{
  "train_examples": 195000,
  "experts_per_token": 1,
  "final_lr_fraction": 0,
  "adamw_weight_decay_other_params": 0.05
}
Rows from block 3 of a small multi-label image tagger, named by matrix and row number. Rows with one number within an expert belong to one neuron, the router's apart. Each number is 500 + 40 x the weight over its row's rms, rounded and kept within 0 to 999. All counts start at 0. Numbers have three digits each.
Before each expert's rows are labels from the 100 images, of 14976, where the router gives the expert most weight on average: "top examples" is what is common among them; "colour at peak" is the nearest of a few named colours to the mean colour under the peak. Only what is clearly more common there than usual is listed. The data: photos of arthropod specimens (BIOSCAN-5M).
# router: router (model.blocks.3.mlp.router.weight, 8x160, trained with AdamW), inputs 0-159
# up: expert up (model.blocks.3.mlp.up, 8x32x160), inputs 0-159
# down: expert down (model.blocks.3.mlp.down, 8x160x32, transposed), outputs 0-159

# expert 7
top examples: order Hemiptera; order Psocodea
colour at peak: pink
router.7:484494528470429416520473572566479530510547477503479553522547572519545523468598498483524526540475523457476495475504456532484536504558475497579536588496546525514494499496463535486553469561452488481460522482521452477575522437504425432471457445562424522471480492536449523494563509511470448431532523420559495536504533557440544462528489520497490435498498491499516491477568575452479523482491504542490442503588478496525495541441564479465535519529512505532483518537491416568433528502470460
up.20:415465472551497512484465535497494538482526481488440535498537485417474500527473435449530530452457467548507549477519509621526499439470454505475532475473510517486507406515519471543500518562549480548509502586507471521442444489543443534447507504416526516474395497543539593461488516439489491501505466459497555467536517497487478464584502533507442534453477525459487504522544516473491557534536499562523537560516614497506493475530507498464504440514423509533453518521438465513542525423449518
down.20:503443514501552543425485474491504495558456498507547498486523496525497456561538546528471529516558512526464554556548524477513460532479496490494463461516484414441537479474525546482477559490473520510489531479544492497538483487507459449455506475451488461546475503447473473512529470468527497558499571614495586532485452472511469507408521504513523545519497545485504479531466492499434563493555579438425526432482490386529451563479546493396503480502544450473439541488469497518611528557562498
up.21:541514533489505536653492532545478462511477509494496503510444484568495493515491501587501553466396536470494542475470449476447473483487542495514501517611475441505600491449465514519515513465489438500479512502493455478481533510480528456483507520549482482542460518462485376484453515506508550526553504512514553491484607529559458515471511410522620476511435498476510514481557503591523488488484487460486467431494504458533532476475494503518465510525520472449530477536536506551477520469577465
down.21:525421451523495512520493543568517468547485449514478558537417428472482448479503488459543553433430450583476485565479488474559499533442506470524526592507551538546524500463497546517483470524543563489534456453495436563465447489477510462496482503523514568485535474473493518480531520526498461473560532494466461502506474524474447504491446474461476534446425488492532494474535449464488470488487529419498443493465509573444522559519465427551520545507537539595526554526575492520446426549557485
up.22:531499493485458503530468433494550471448479514490520523486512488531494415579498574488491530558483573495496526648458457484541568541478521503527465517547486493508510541500453524471483457483442579507457463400530527467553511481469506499462462524569501522518567491464505437550488535495475511539472472488469446494527465504458548482431532498480511493510490526484473480453509487598529524483477522385475532501485439553553556558497499498550498476528624403483457518470498514488499502555548536
down.22:487479503471549572525477516523534449452445446528469481545502496451466474488482516541503495440473511449585620487526526553537521490531538467513506566512481462433557513513458465512509552500535537539500537495476484474521550584482497478432505455459569533449495541493516500469519484547512525502456530449553424600501443531469444544562456478494511480457525496567506509534402500445471515530516435452520481515505480495485592444472416544542522577484544525461526577449456479488459496499454514
up.23:419492522489549534510441556539432542503513479541541465511528506492528496467525526513490522556425506475494457474549553512484491473577459542508598466509405424506564543495506553591494560533447521498494512488418541445550497539470457511595484457569511528471515475509522458536501459585497474473553468412494506481440492584518535506463472506413503411486474497518581521515452510484455457479527468533495481509497487488516485531497551522492475502519437537506486506471447495565497544526472418
down.23:513486469570497533463540491569543444515479464509544532485532525559479480502490498510474535503478572485536480553478513484453486538410522514432487430509509500515421527522533457493480521468510488452526555518461543538463488430473515476541513438517469527506474503473532425497446529506455445587516446545513508510455495524530499530462498539471453501493542543480439492448517481410532547463544506506453543488452455521500513518569511532453392557522521449518450514525516598505660488509581477
up.24:453539502550494515474458480526519468513579520552536508509561561551513499564544428507406486570449550495542561533549493511559564500422506426503498540563466492576531509520472508549517512539489526480482495443488481505430517544403493486537476530519453529491459533498534425466465453505481472487503493481523437517477494541465529597523500468441544402519543467535523496437505518491446529472435470522430448465515415555486491510459516517481455577475491542542541518530567461449499512492504512
down.24:565453569524501489488563515509472523539418474438491455561425445523425475535481512531513470505465488459478490500540440481494480474554490522523532500528498506453489513482491508536544559486510486523513545588561532434554491504482522523503488476538494455551528491493513554518478543465558499468546483496465508581485586539542486505528534421531513475565457503526423545448487503587498492456432459413537542467464497464450491492458532570523534501404470431537458516519443419508464474468544583
up.25:552510494538466462513500488484546472513496517445482529501477502546466509532529436527476487457492507514535600528567459517522541486454518402487472494589480515447495436527476443500497492492506510496507486486535463537455502537452539541443504565500461480578472572466504422474504519427532520513462496546517442514521533485463515564534513464538535508556543493513463554463535466559410540471397516472485445468496492587469506439411500509537444584462567486494541461499612497445462474491471519
down.25:497387471495523547496525542538567461511494519469588553470554543582521459490477472499521530539445526533557482558487476516516471590525410479496437461497466516493443552453469490497421491514472599531536459445422542502488493492442492500523474547527418487465493468482550412478501516472461420485531496517521439461474522521519521501505457520464509476569491509505497560512549484456530520450489539431503573519520481535454494518445508513463449527420565463519523485525518467501545538545563446
up.26:500544481534485478526509524443474449477502572488505471510408479486425546520422531543519545509497474485502502468501517474483458472540513557483484486465510550515476528481546512423498463463535452479470492530500502490490509505600519495492535472500543530503522492608493582482507424505484526501432512578467493507489404478496464504466470547555476539495458489471474486538530420494528528519579499413527572550506602470529535436568425493422488451457477551537535472497456528434513431447518560
down.26:466517436458464440484502498450575538395507440519588475435450469555454520501414498502478522505526485470525423549437487520508460524543479564476446493530512585550508585491514513509425469540513550516500460450485527557510492501508536514529507473528444500488521479544576547576452518496443455486444470496555476522506430475563488511492542519517476451531516539409513531498487506537597492496472503466486528528540468462555542489534433454473544475549507455493484439493451572525541511514541526
up.27:403504412490535486445459460503481450432507558586471465528495566593495473458469537435464490455519552501522490498460519452495484453500541488465474500385529517564519453486514495472478486552509459527569493507514533518471510492592531492532518432441535491500457540512514546524538448501466508562509572493481479494454495514480473477524542516499478489449549444547547436479473499488515600497487491490457560538489509501539526559480441498498501392506495501471545507453508519428563553470501598
down.27:478543487429595542473452471477459512499440492573442448547534552500507529414577517497510460526585492503505440465514518472498474437508604464463534550509489460583452494470466531520496510495487497499525422556488541494510527510471538482519501526599502500568521482478495434470491422556485491502569510481448544511485478479465540561526541478454548461439508468499554523544475544553399542471446444498455498500477514443517511495451459519585442493498472504487494463452493578548501474522498518
up.28:471508553498504517550489529519399525508479451442497491575506467556537440460528469542528557542489556510506580460525539497460509485495474484531564511565428396496539461481431530548502524425461438517543527535503469474532555513494468466484475498541483467536448466511489530454422514519508513487566513450475535503450519591454437470486478397501584482521514549475493527567499470584443500539457475538499492470493547425544512461521567511507499491529492486515482544494523465543438589489489474
down.28:494497554572496509503525517553431487517502572468537512457477478493541530538458451506568448507456516521469523444464423525494534532512458466532493427526533490479397543501499472475558463497492522487429477407502491535509422461472538543487536496521482533438477526597513459461577522525454521478474504585501464452482486474473510493489575453480515559478474487514455542559543534470528544427518536517464382468513561514476501465550466519496504506468530478530484455522616476482592468472501492
up.29:495464531556536590531493531502458522571520524479506502605530473546528444495521489544562497519460588497499484482544497512418531508460480445531549554513434377485483497456462528506514534416468553503467519472467469433475552517443514512502528480503517512516518515420490444404473470451498505510515464466492524483431549556514494552452482473479564489490461503505508503469605445580395470559510493472437460469497539460481492431542555516517462526476522514485516504523488484520547493435497490
down.29:580447527519529518578542563491527504438551520501434505520441524460522494460514545583496558454542458449471513509406510452545478471531543484495495452499534512519431568546510523491498444463580538434514507468461530557509462443514498487513463518502488544488546453516444505523515481580517493449531582499445448533508498544485508462516481487557473516533471513615442512459444539459558447522538563506536501502544526486475460545530470439456464477448461525448477497540569483432462506562462495
up.30:495519475467506422439447505520513491446513491542485517447482469453482537417494567499502528413592507484474461507407537455456434485599486515473501438417530505394481552523516446461492459516539521497519494534482557545609473468575524525537520484494514487458522473510491565555555561520528476499537521525505560513524462457552547403490557531512447552471517537457517499517435510428476474523543518488515523531486529483507483577483493484528530438558539491521498480472468540537521532507466462
down.30:521473499529562543457543469443557502412500576488510447419459532533502469506394485516549436510511492528529614510543503433600503459482495586511445510476465495431494426527463467515514497495519475471511556528544556506497552528492430494487473537487503429548457437484492522481492502514541594547488525509511482534509451488411508519495480444545501530510565513479458441509409509478469500508524502480487554459496489503530511565466489498467561493437532538501482502471526463431472550523511578
up.31:471509586542409477519493483535495543564455497467501479510460406511500553476455515517506577497464537529441489425516496538477554528477473478520525482506471412572559514500532567484537482449469478477517493474537444516534493528555485535487507478549571577485550527469470513494491400548449567508420552500462507504427433545515432516474496532464462550492380439509529512537549467500557537554538493491485499537481530523515561481553486505482503465499441489522492474589450511530502474528490451
down.31:505484428550434490486456541484517492472491516538515473570537500572551551584526526525434539517515521584447584514529504487554565435484515463512470497498558514478472490512580566458475405444485479457521492524484502528486410475500533474516437551479542515500492593518474380514462500538518481510499541542496483536480499477405531524489437522533474467537522500498487438502509460418530446465524568504474497466510506531429461543476495472476442579505522556513494527510471481463502484539562560

# expert 3
top examples: order Lepidoptera
colour at peak: pink
router.3:545410509490493525526511469540450527510427528501586458493462505501490461508474539426548460543519499511504526564446523438480516504464507558478492542455517490481509539524526507461509467503445477528564542473508523467511449455560467498490454518467483478558553457438513457456390532560403507490586527490488499495490512474485529513431537460498482507461457514517432476496540509530564546481513546448566557441436400480501484518534435455571532441529504461509477481509429458591492533524550462
up.16:419485448602558469542494450494538459542542584465481463536439513427487448497585453461538490588426452503535461524498494486526452462481531508502489524521538559531497502492569550535464473490494565435486533490549466503444432449520503542455520510450547505482486517521521591416465485424507451442500493482502520503458565524550472492490558521502453490522509448417475511531474442526525508473492510465501453485453498497484503536505510537428443495465461515473590529545552468537538470493555540
down.16:508497483508501516489523527501435523512467563510505469447492512511486452548460498465582464544427465568464475563498518511458471518539469466483474424511424533511507475449544512565450513470544530513520503548518514412521492528563500481461512527472487486492478462504537493467494538481509547449482430485458565438549547477517486477498540548486524536524456459473475432463582575561554442539501406477570581543521487493527504550516533500477574394553432543494461515542465456465546574470488553
up.17:488558512539469458515491543543563511547516521475466522472510442538527503518523527542409499501494496452428496536496438521479563522465507523510487507509565465476520444492447484484544446536531470451457472482560508515461473490527590502508460541583495517489469563470444447486500493452436552539470521529459452611492538486521514514520564582468511506509483471431507514484463499498489489547393521467524444455522528485491587456419508494580513548599509408494508508514460486566456545464528540
down.17:532459537531527523515536510525443529540522528477503488485495487438541578422535558502517492497396466487443446506475502435512471479495468491586488462524559473519469479472612513481512504492542473485480496478524466550527532385557534448529578453515421479502490471481510487495514514478450426443555554499526502483529519521578536534514526424505508530454408476469521449567541599495541449503562480480514511471411479479511482503509532448464508514487445495537508541529505451577521451546528506
up.18:466540487506492512483429509423541500476558467441446452531491522499519455539532475501475502556484507514497554456591550553535499446506474473546479521517556504571486476504542543533473519497500525536488444470500442474506480574510474451493485442420481563524466500559487567487523468517534419523462482448484467458558475568483454482461414462386502490559583481466574489498493504500473485574469433546441471585515551550530557500514549547478508578513457533480515567486548510494479507470474502
down.18:507482454511486473468514474521485498516491486525501455556519539514491559519483455472473529510489640517498567475562450558485482541414533413455511469509504472476479526533451450509474546551546453506547447500502520511489555565493478464571559404493539433537481556536498459489482490485553490478540463529545500502563521453524483451531452487468572472460498483502523468442534494439444482466490427602474586560422441554474512498487514514463500503459488449497542476442514535520481569441460508
up.19:484494492486531522462515485486506490547501509471548479544528565566598428515551520504474453590517465529518453519512565431479489469491544484487442571480462492552521512514512598482459508483446554408503468470547511435517557531477490454518478574542468522498494469433479497482482472526505452528499572465466485420481593543479481551400482506431524502498546528502477469500461480483478494524458512506456400469513446494469479538476544485542487490507490459526531583543611509510509495585470479
down.19:534538440494500435427538457526484427459471500498517433467449580550495554485535559499472512548559463497447568571507524431415457497500439525471482424526473521461581502613543498493572460427522474425523522501487530533524476504495496588553479479535531541549506498492429531544543517538511477492481517499473472508423459449484564540498481505525465538542498521503500496507447457475468519562461503557486502534446525518557460523490464465449509504493508514446587555461496462459514496509446538
up.20:487521448508501472503476504459516435467455441532480437521499514558510402558462528457485572466457542555562533552481536495621422511486545473449465548453516503580571486543504516521444511436516556579521499526509493473433582455510502464449510524528502455487458523471542544512488499490490504524543513494524448448491460424547462463479438490546511531475517516476508529487494487494483426502496492523489480583498455534442498561509452486580511421531537480428474586510532560544495508535528492
down.20:473479528539515506493477473496520449593521503448482457561534438536562443433590524483535495429525519523535528453487512483424465487532459501522554492468502516443528456505527481463461524471481523483507470423479473499559463479455464477472497560498521548454529515523491490426613487454528447471394488529547480548509511478541499527509567473510463495509534492526511487491483462463394470538399562512467455448550528564517533542492492496575515566445537551489521505486540543551497526493407485
up.21:487490362541477469478491482444477488470503480521512514549446577483463491513525483488517500569446539541529452523503444528585547501466503544486533541475518582542527495508517498505459396552504520530467501439487519497455498459506550513536450399533556488502493472535551492451499546548491452516539484421503465487542461493486515490555446446504490474446566502581486446469552525524603495474485482504551586561459423509517505485548428507462525483526542548530530525478532443501471511464558527
down.21:511521468455543606484531495346493471444550492485500496411548469501523457508494495518455449492464452475514526438488425505532553484514525519485505512495470543469485519429496487500534516561612468488545508532462482488502509504427488525495515501466441470552483482520493495444557424513486547474539469545486485535462534510515515508535549544546515532514479516624514567486460575470448514521485478470528482453552529500571524503406540530497571510509527518430487470438503457501445500502424534
up.22:472488496543549499527479505573447515548540541532505556572547438524429594461524480570565546438494499537482518493500464569438493497543491382557542489467503502428516495442533454455514436517466557528461500478472469499544443530507507541458493488551494483432510603558501449448539520489522485449498424503570541581524449500508499467517487493485423496468420485463520461494556520480480510503561510484476478508560497522466488500516496483498474505496502534567540504548489487459515519395492436
down.22:506507494522455456465479515517498456511538476484457496548464557560557497495555539455537541446583478535430495463537418469441495471550472485566467564447527525500476512516449530471534449480480514530458511465526449512554466466516518500533457454509491515530564496531440454495522531583491447491460559564532495518553443618413497523454470459512464525527519481512509438530483486486471486516383487505465430532571484511433483557464506457491475571500529523556522552468570482464434456526488480
up.23:470543574554550464565461480561494503538488569489516406505537465556512487497490534495449491530476510418469570511473532487522432440503573500499482511525532443487481555507487549516557507487470426378526488487549528447534494495526477512502482572546519572484488476495490441548458438598457527490481560460466460546420533487448464512489557542464471487518490510470511551473464574483514506508521509509565450429543440500454507528480479505496534498520444446479453546583525498486470482549531443
down.23:513426495554446506525469536505568516502516429537482533517448497522534480519467503485537537604536503511435511573554510428449515572482450575551424491540458544423610435506448526509512485477558501457440440494468488465539474517534526503570420480484504527459536461450455526499437548489518510448528521495567458480546482452433511505503449455497495477494521501455506456517569473500548476483517443494559479611467510445493504495514485466501497513537560468507516520482445475538477535551450492
up.24:429504523543552481496419509471480466492555561458449475503501419488466522423498527476491527489478490469486508461524562515504431424582465491540499451483534518466463520527538517530417530492538445457482461523473518473566466505545467524473596462425602568467472504555503518526584507492534500516457484561467476505483498573547500431501533532478464529545468487491566500543474516424493463482524453502487490549533596582508497538469499570469474511459490522478522509508470569454503461459421521
down.24:535552535511441456532489473504423492524489516454394475476443434487488531496488491481458493517465436486517478474544516595473540491500502583470503465589510524562488516543486497534449434464471414523541490527543491499529504537567548535491561519454508505514468490489549511496475523485469531536516549473461528405557536609514502474527504480460605475471477494487485573511475531546504527557502427511569510530426537508535532479470546582498474470498460439438512444464438500474447470460480523
up.25:546489582553485525494499479485506506516487487503483450504442457531499456576450509458455500530580549454514513576480592463526504475432515564435461492537548471557464499494553529498528544513498515518579425457536500512526453540495490470522509455480527564508510483465474500560465477523464530641485557467447509506489476520405440556433515478426520426485539502513499540508468454507498564503524501506496544466436494458543509473530443511474521497463479466466487384427473490561533505520529521
down.25:497421496518533561523545565497475490540434560512585565507469525498434505494441480453499453505466499491485467513443500414491467561481512451497475461449469500501551502493592515466571534529493550446453520471492519519495528440508481591501540534568493496469493496369493497554537552478568481532506481456512457400473497523480550491468479562496453531511468496493504451469507552508548562528545573490547563474446496487483438515547495485407495427460453460538485510508475536513545499509526536
up.26:526551485523532582541538553493476483524528538509554517556466531503545443544515526498493530518490457485458487542562541507550541502450459505515454536485531526532433519463467594474463521462512561523427540458446454404499540531473517476486441510451478529496519458486471480461478518508463420508538495486495496470579491495485541527404401522498518470520531459457511437468527417564549463571519505450504485517613536468519446488532538470470531513432504451494509563491505409506496462449551531
down.26:461598503500593484446552407495420547517454455490481480417478484479507471523477449517472456521483465502462534537427531495500471522492438476464501463517472478534535552563563450513534551518481466492510526561541546550520472583495501567474492569524503432496475534551502515534504444520395543451515496524458480526447493472568508513560471475498495558482414487497464539620489531478468497488490501521496439517451504518483505486562539481553554422452510566483493528524451529490507535492460467
up.27:524524499449534426467466520549486594528490458478486518470546521460489456389487524524546460500588429520449468451500537524442456503543480499559534473448492485482474522471486518476451459520421458550447488574505490481511520461568472480471485482559545467505500544537421588487534490507536496488465462471476581408507507488513550440498587492461473562550507502408516467534453511584470573554488484535519529521520492524531450524503581516466492481507482509564434523543521482467489528489489472
down.27:533491483528530493496443516557500397476500416518501532550482483557520453505488504466472531461531557514561568434515539472518490438479535478486604525463477462474486492575503484515530556481490460562509600481486456484582551504467490474484508486503595477557484517513487522508461501581493501539465498461458503540474505559443474484463444407475491521449506550528563556514498542469456539513416463474528419509520434473427477498520508529471519516491535551494468531481538603459527449523446486
up.28:483455474499469483535545522531535492447409516471465484509508498587488508525482495447555490566500481525510470501515454530432517514434414508440502438484410475503518534576520521515516557443503422511554543539550471519450528529470500498547512522449486461547513382483509508513457459529458599466550491435434468595498490541467497510497495485519511530475422519536471582515514481545517533494499501535532520530448549438590449500555482495524560444487569537459464488469520443503466463488501487
down.28:503498514503489530470461572434487521534525479537516511572477486514482437545446519539430556484529545507526476547431557478517502546458452490486533519413507521547541475475504491498483543473475552501532536564449528435478546491535508447482464500527492560499437532558524511464494445471527484565500418432485503458498406478530453531451472573434515399445545557499598510422490409490469467441545484510523510513509566497471557558556473466479487448511471494552490511546490479506529535468531543

# expert 0
top examples: order Hemiptera
colour at peak: white
router.0:566473459450514508431523505474572512475512497464519546446527600526528517555523452566484411533537521569543463481484467415459532521419476481479486461483480554459526461572501443479468443472499545496512479552487539602455509508457545523519461513457485464604524503470448473534494507460556479543476481478469487470537518487506565532506577414531531497536506528517465462489449523542464530527402551543458505450454441562523489555484571515514473523519538515524482495479568492499463505482546506
up.20:510492486474523442544473530579517577450520436475537536403528524491469521413523543564487518504557505516501561472433511505418500517496492392521567422446562500447526529546469484455495476484480490493442516534476489548566513494510462476497508483487475488486503508497442479536525529520588444507495490538532493495484466516534532456463541510500451492593505570472528533518430580510406492501481527605487498489520503536497419552465549476506487485526500477567460571501583476511464547502475480
down.20:423562444540560458441522449491503558504499582565454490465458525450473524497461546498542469505538505486436585551494516480531559517550468552431490477473524472433528453489488458490529487533513509425479456476560505519485525565533498502516504487526507484483530589494457471494557510453505536526463543517518422491462505479504558521567492477465489494533535512516423526504509512524434532543482496459488594487463506528552601431502497495516469487462530417522555473376535493473520517453415513
up.21:488517490458482454443489550486517506503536482574516513498530509494483528464475572494475520445575479473493418497446537497486475508599462582459547531411456509481418532517567517478465484481534456573463489537437475481511560487528513431454512476448510530455494505544506547530572516520499520505527453447547532489521463440508534426493480544483482439475483502536530465425473517501494510466604476538520551565553498412455447514564478476450529478551499570542489441492484536569553536513457463
down.21:445475495577533466512474514543526446500430446528495577532471549485533480470536447473493564451456476564526514462539499456512487528512539460467448555464462490478435512572531565523549541465473502541477507494508462539438500447461470499507535467462574455466484561504500466481507558558499497564509524545470555504459512525493480471451463523505457571504474517513500512470511493503564516603526504499398455550446474485457441515536479495504484573418466486512420509590557571483535445533560460
up.22:439544522505470522452444478506511490519507543524445467547561457490514505514487452466524594531441532504525418493570520595471488547531476517470509477578504455518491558470538480570509510478535461506524461507451484478458512557494438475557565458468589542499479483527560508534523463496476550496488436530489520523476454522482488491553493575447513480462451403461535464467518464506500481437592394522485514538443506485509472455511515587480469463494471463439535436511423525548545451533503501
down.22:435539454542512482481452441524508549544526518550471508445519450442497527501554426513557496400545501520527463519499439520478568482526507454508554485513446483501471500474500506507451477514442517481459436459473566507530440491446514541466492504517558548508504582539557493474580445483476513534456430479493563551413524522473488506539566543479479502448465538486520579438510490563479505520512542491460449508523512564413486505453514538564474521581485550503502436574484519481565480462484427
up.23:456458522445529550503465542467503521495484453521535455494552483489551408497499529481473551553487561544528471538507568483546513518507456510494539526518520429599504540455500551543458579527437549562509494470461550431545493486490444414509503509581489520420486479468532534535465493492477467504543542493520504436482542568574508486416455528454493410527508458441552472479395442480494430497492490490454488486530528487545462527489543512488491461514496514484474575526460505551568504574518523
down.23:489507516507474488530441507476511491497498504557450487495499520507448577491538536524440613433507583437514469471495436518472487549502581475434557515486599447531520512469451497480544496566463534552503536430444557550500530399538474497544498511550588546521530546468513508525512452517477432475538519571493470521492538501518484488559538517485523515477536455519515515477443467513470498473457520537424465425494519557437541509459490500463459598478467498505475511503500422478511475448517414
up.24:473539471552573551452490476495460508488542556545539453543448480583512475453509555507464514531541561515465518481523555440417466476467490457493543482446438426500544502523515595480495519436488479443532495463476555435496566530496510523592511476522508534541504466500506544521478469558453480507513514470414526479430516546467461554409456451452489530479493489472511463496508431525462530601505509509443475526480522491510509531542550483544454488485497553584556521490531496493562550462427451
down.24:477488484487572543442474483482531542487445523485522573443484510493493492483455499509489415527425517523513506552496561509471471463550487465460474486507442559471523529459580448518461501499511524513517512462523581444508499465449495596580520533489455453546443439495567526459501528495493504469600460460423467521426497456535531563558488432481489483546480511484487495519515540493481487517594475463534576508443472452550532547539535537430485493460533459553501516402538491468541520542510439
up.25:489479497551508543488478483555468453475451499466481475513484491487512473558502458444519497522398541567554516502554495494442499506417494477502535474542370464577510446507483504546482554434466499534488509530483565458398514513463523509482529494481547527612462503506526504400487438500508562506485430451431506545450459580509467519469531478494537512534415474454533469441507527570564497546486491479508491536455489539540511509505529537507454502522536511534433549583496496547546517476483471
down.25:511530528481534483484480477411458457482553537522474460514461471568495568449490571560467466487536474468537558495504646421515423501542508481495510453560470480470496459553622489476437522461528460499476486471519545508490551493521461602485559556488514543467445544479490471535507536502554506516508506531486471517473439508570459504457471465557450519510495496491523469501441522467475495511548510489466484454519541468527510464534410484494451544449441505450572524489521560498562477498434540
up.26:499503473495484429435502441586519552388539492499537485422510524479528416456475497515520485563544537571521527507448540482493481474502513500490478506441442493527557507511506563502447459437460525493539514518509556497551499481538447487486505481396466471519482466559512571528484499538483492522473510474478551469483517502575480443431451513473472529499500568392485527527484489491586497574531500540481480562492498501464494602531560472508573440539504547513466578544517512421519507535503472
down.26:485566494474475480556463509435526471471467497501496458484424497520489510480427478540499458509503496511541623437544543463543505476505545463472477504533414482484528489530429490519468514501521460485475585508437525530461517592489460423490528515496542445506468451515522555492485516528538550538464435509516466499501451592573469526454473480579517494541587536539476494466478489560436487592473491552516442500527529508521537459525458506504504480547564561553528478458569538413465505465449487
up.27:496548504460445462518497520516574469438479503527473504451491499468499522438469565466458532446542444453466501480407509463476457470604508563434453465451532509467420531605526497484463471481547436436532488570534555539510494462555519420466520499510536455516492463532480554514524499524502552549500584517437529519511511474503532432494584529513491537524483485493490532487449499484519479504516493482531541494511510505539572553497429506522577461595539427503460478482475564481472520576476527
down.27:459544489480555485527529550458506489545509531567567473508518473511494512485452500461479526484558453486496477437478521466500495479522521509478542569502471556502554488480494458517567582460525538472455518475467514502441451538475432524548473524510503564324444471512532488500486471474498477495480427494577451512508451467564467504511427558516491503546565472442565446444466487416608486505535489545477519492555535471521524519522521482455485447551517580445526527446524507530531534489516453
up.28:458505543503530492515439499482478488513468499537452478526559433489480533435474510450518530497489497534491507407548573528504393501492513493485526497481529466523501507552567528549397598486518438495460469497443499446515571541549530478486597455504528552491513501501547538509557465533465508502497493482483513447497520550519509446512534486481457516523395512486585490482474474454501466500581437496454473587497561561511509521493486571471469532481450540473550462541534561553533444500421443
down.28:425511566435539550454522463476454583495496472563513449569530502518537460453451449465498446507440488545535467517603532451467461483524500531532485519522446435490507465456523511527496519483495478540481465519560510410457535548481426522470449540477521370527458567488544488529578481546536502519518499491603497495514521485469454533572535505521569471488517455468478528537526526504524502433550466538469528500473463476508540478475520554577551518485514444454562516468543502514539524544523458
up.29:461475451507514467537492500528540454502525561533510473458475495432452475555470480426531550508397511506548470582446465462600513486513611565487464559467502544494486499431556452534519464551490537498513514484518516530430474460503478537522496483515507513451483529554582493447534530473546491476542493498495523554492499464528492454539518541519452549423512456511476459474541500449596515476514520410539545489477440493432470522495439517500483480500524504481479528570438506575549429515578532
down.29:450541517510505535463429476468506468522489603542556525476542520519503497537563510527485413513521542451449464616542515489490571534468499584482437449523467457507529487460518501493474512473465480458521471480477514457548451455511557600520512568505453538507524485374505487478548504414523499534532508537519538457493566500503461530499531513500506486515452497457400460444542475501509459509501527442504509479498484472570486494450540539485499607515516453439462541442533482562493507494518434
up.30:534507465512510613558537521425483499555469495502505470562561500554572493558500464511481515466498554514485484570548485533566539505353570398550424502594533478531466486438468535498479479507444485563499470456511446456432502518467496428511463492558484466523483531480507500446514488518457525517514540518497552460510547476453435538489462463535551542468506506550501506480591449550483489500473497440453501511500469512478510531470517513521455472429484466431502546487524483545497509498526437
down.30:540473495488506488515543494519507542552480440524553559433539448487474480529484488484438546566498520523515502570554496499492560526455459473504513511450475496488542468444502593485525523498451533577533512481520406505519485577510502510478446527520520525497516547451544519473443504502384532476474465486445518544518436478435450527509475530383467518496438479430526515575537431533525465516495523487528563540441507503497507460523467517501574472411442503549456544546453492559503561474560455
up.31:525487475501518552520522542399501486611455551491468493495559511491490535507498487494496426511483426479499461496540467456491502425509509515480528491534523497422560481477495447500493471502519482491546472546527547492519493501447552562556471546542504462554513420429471487479504501452562523451596499494401552527565605461495541534572523425546558502469462521479458454526486553524447471490456516475559548433471482440505526512509523543556499515527481476441509467449518477552516568492486432
down.31:485554449508497545521494511546435510512472475529504508461457512520498507568509545506504475532513536435496461517439531500497536452509532555553518440454478522570470516440543547478444545572550455461423515463479495472493493600527543437594438474519495526486487514531532443529537443464432548507431478401451435502491465518560515529478595512475550540542481468498598505499525498584476499518493470469497490482504534490560514476446476499477510471494501515488496535449385539546513462500502583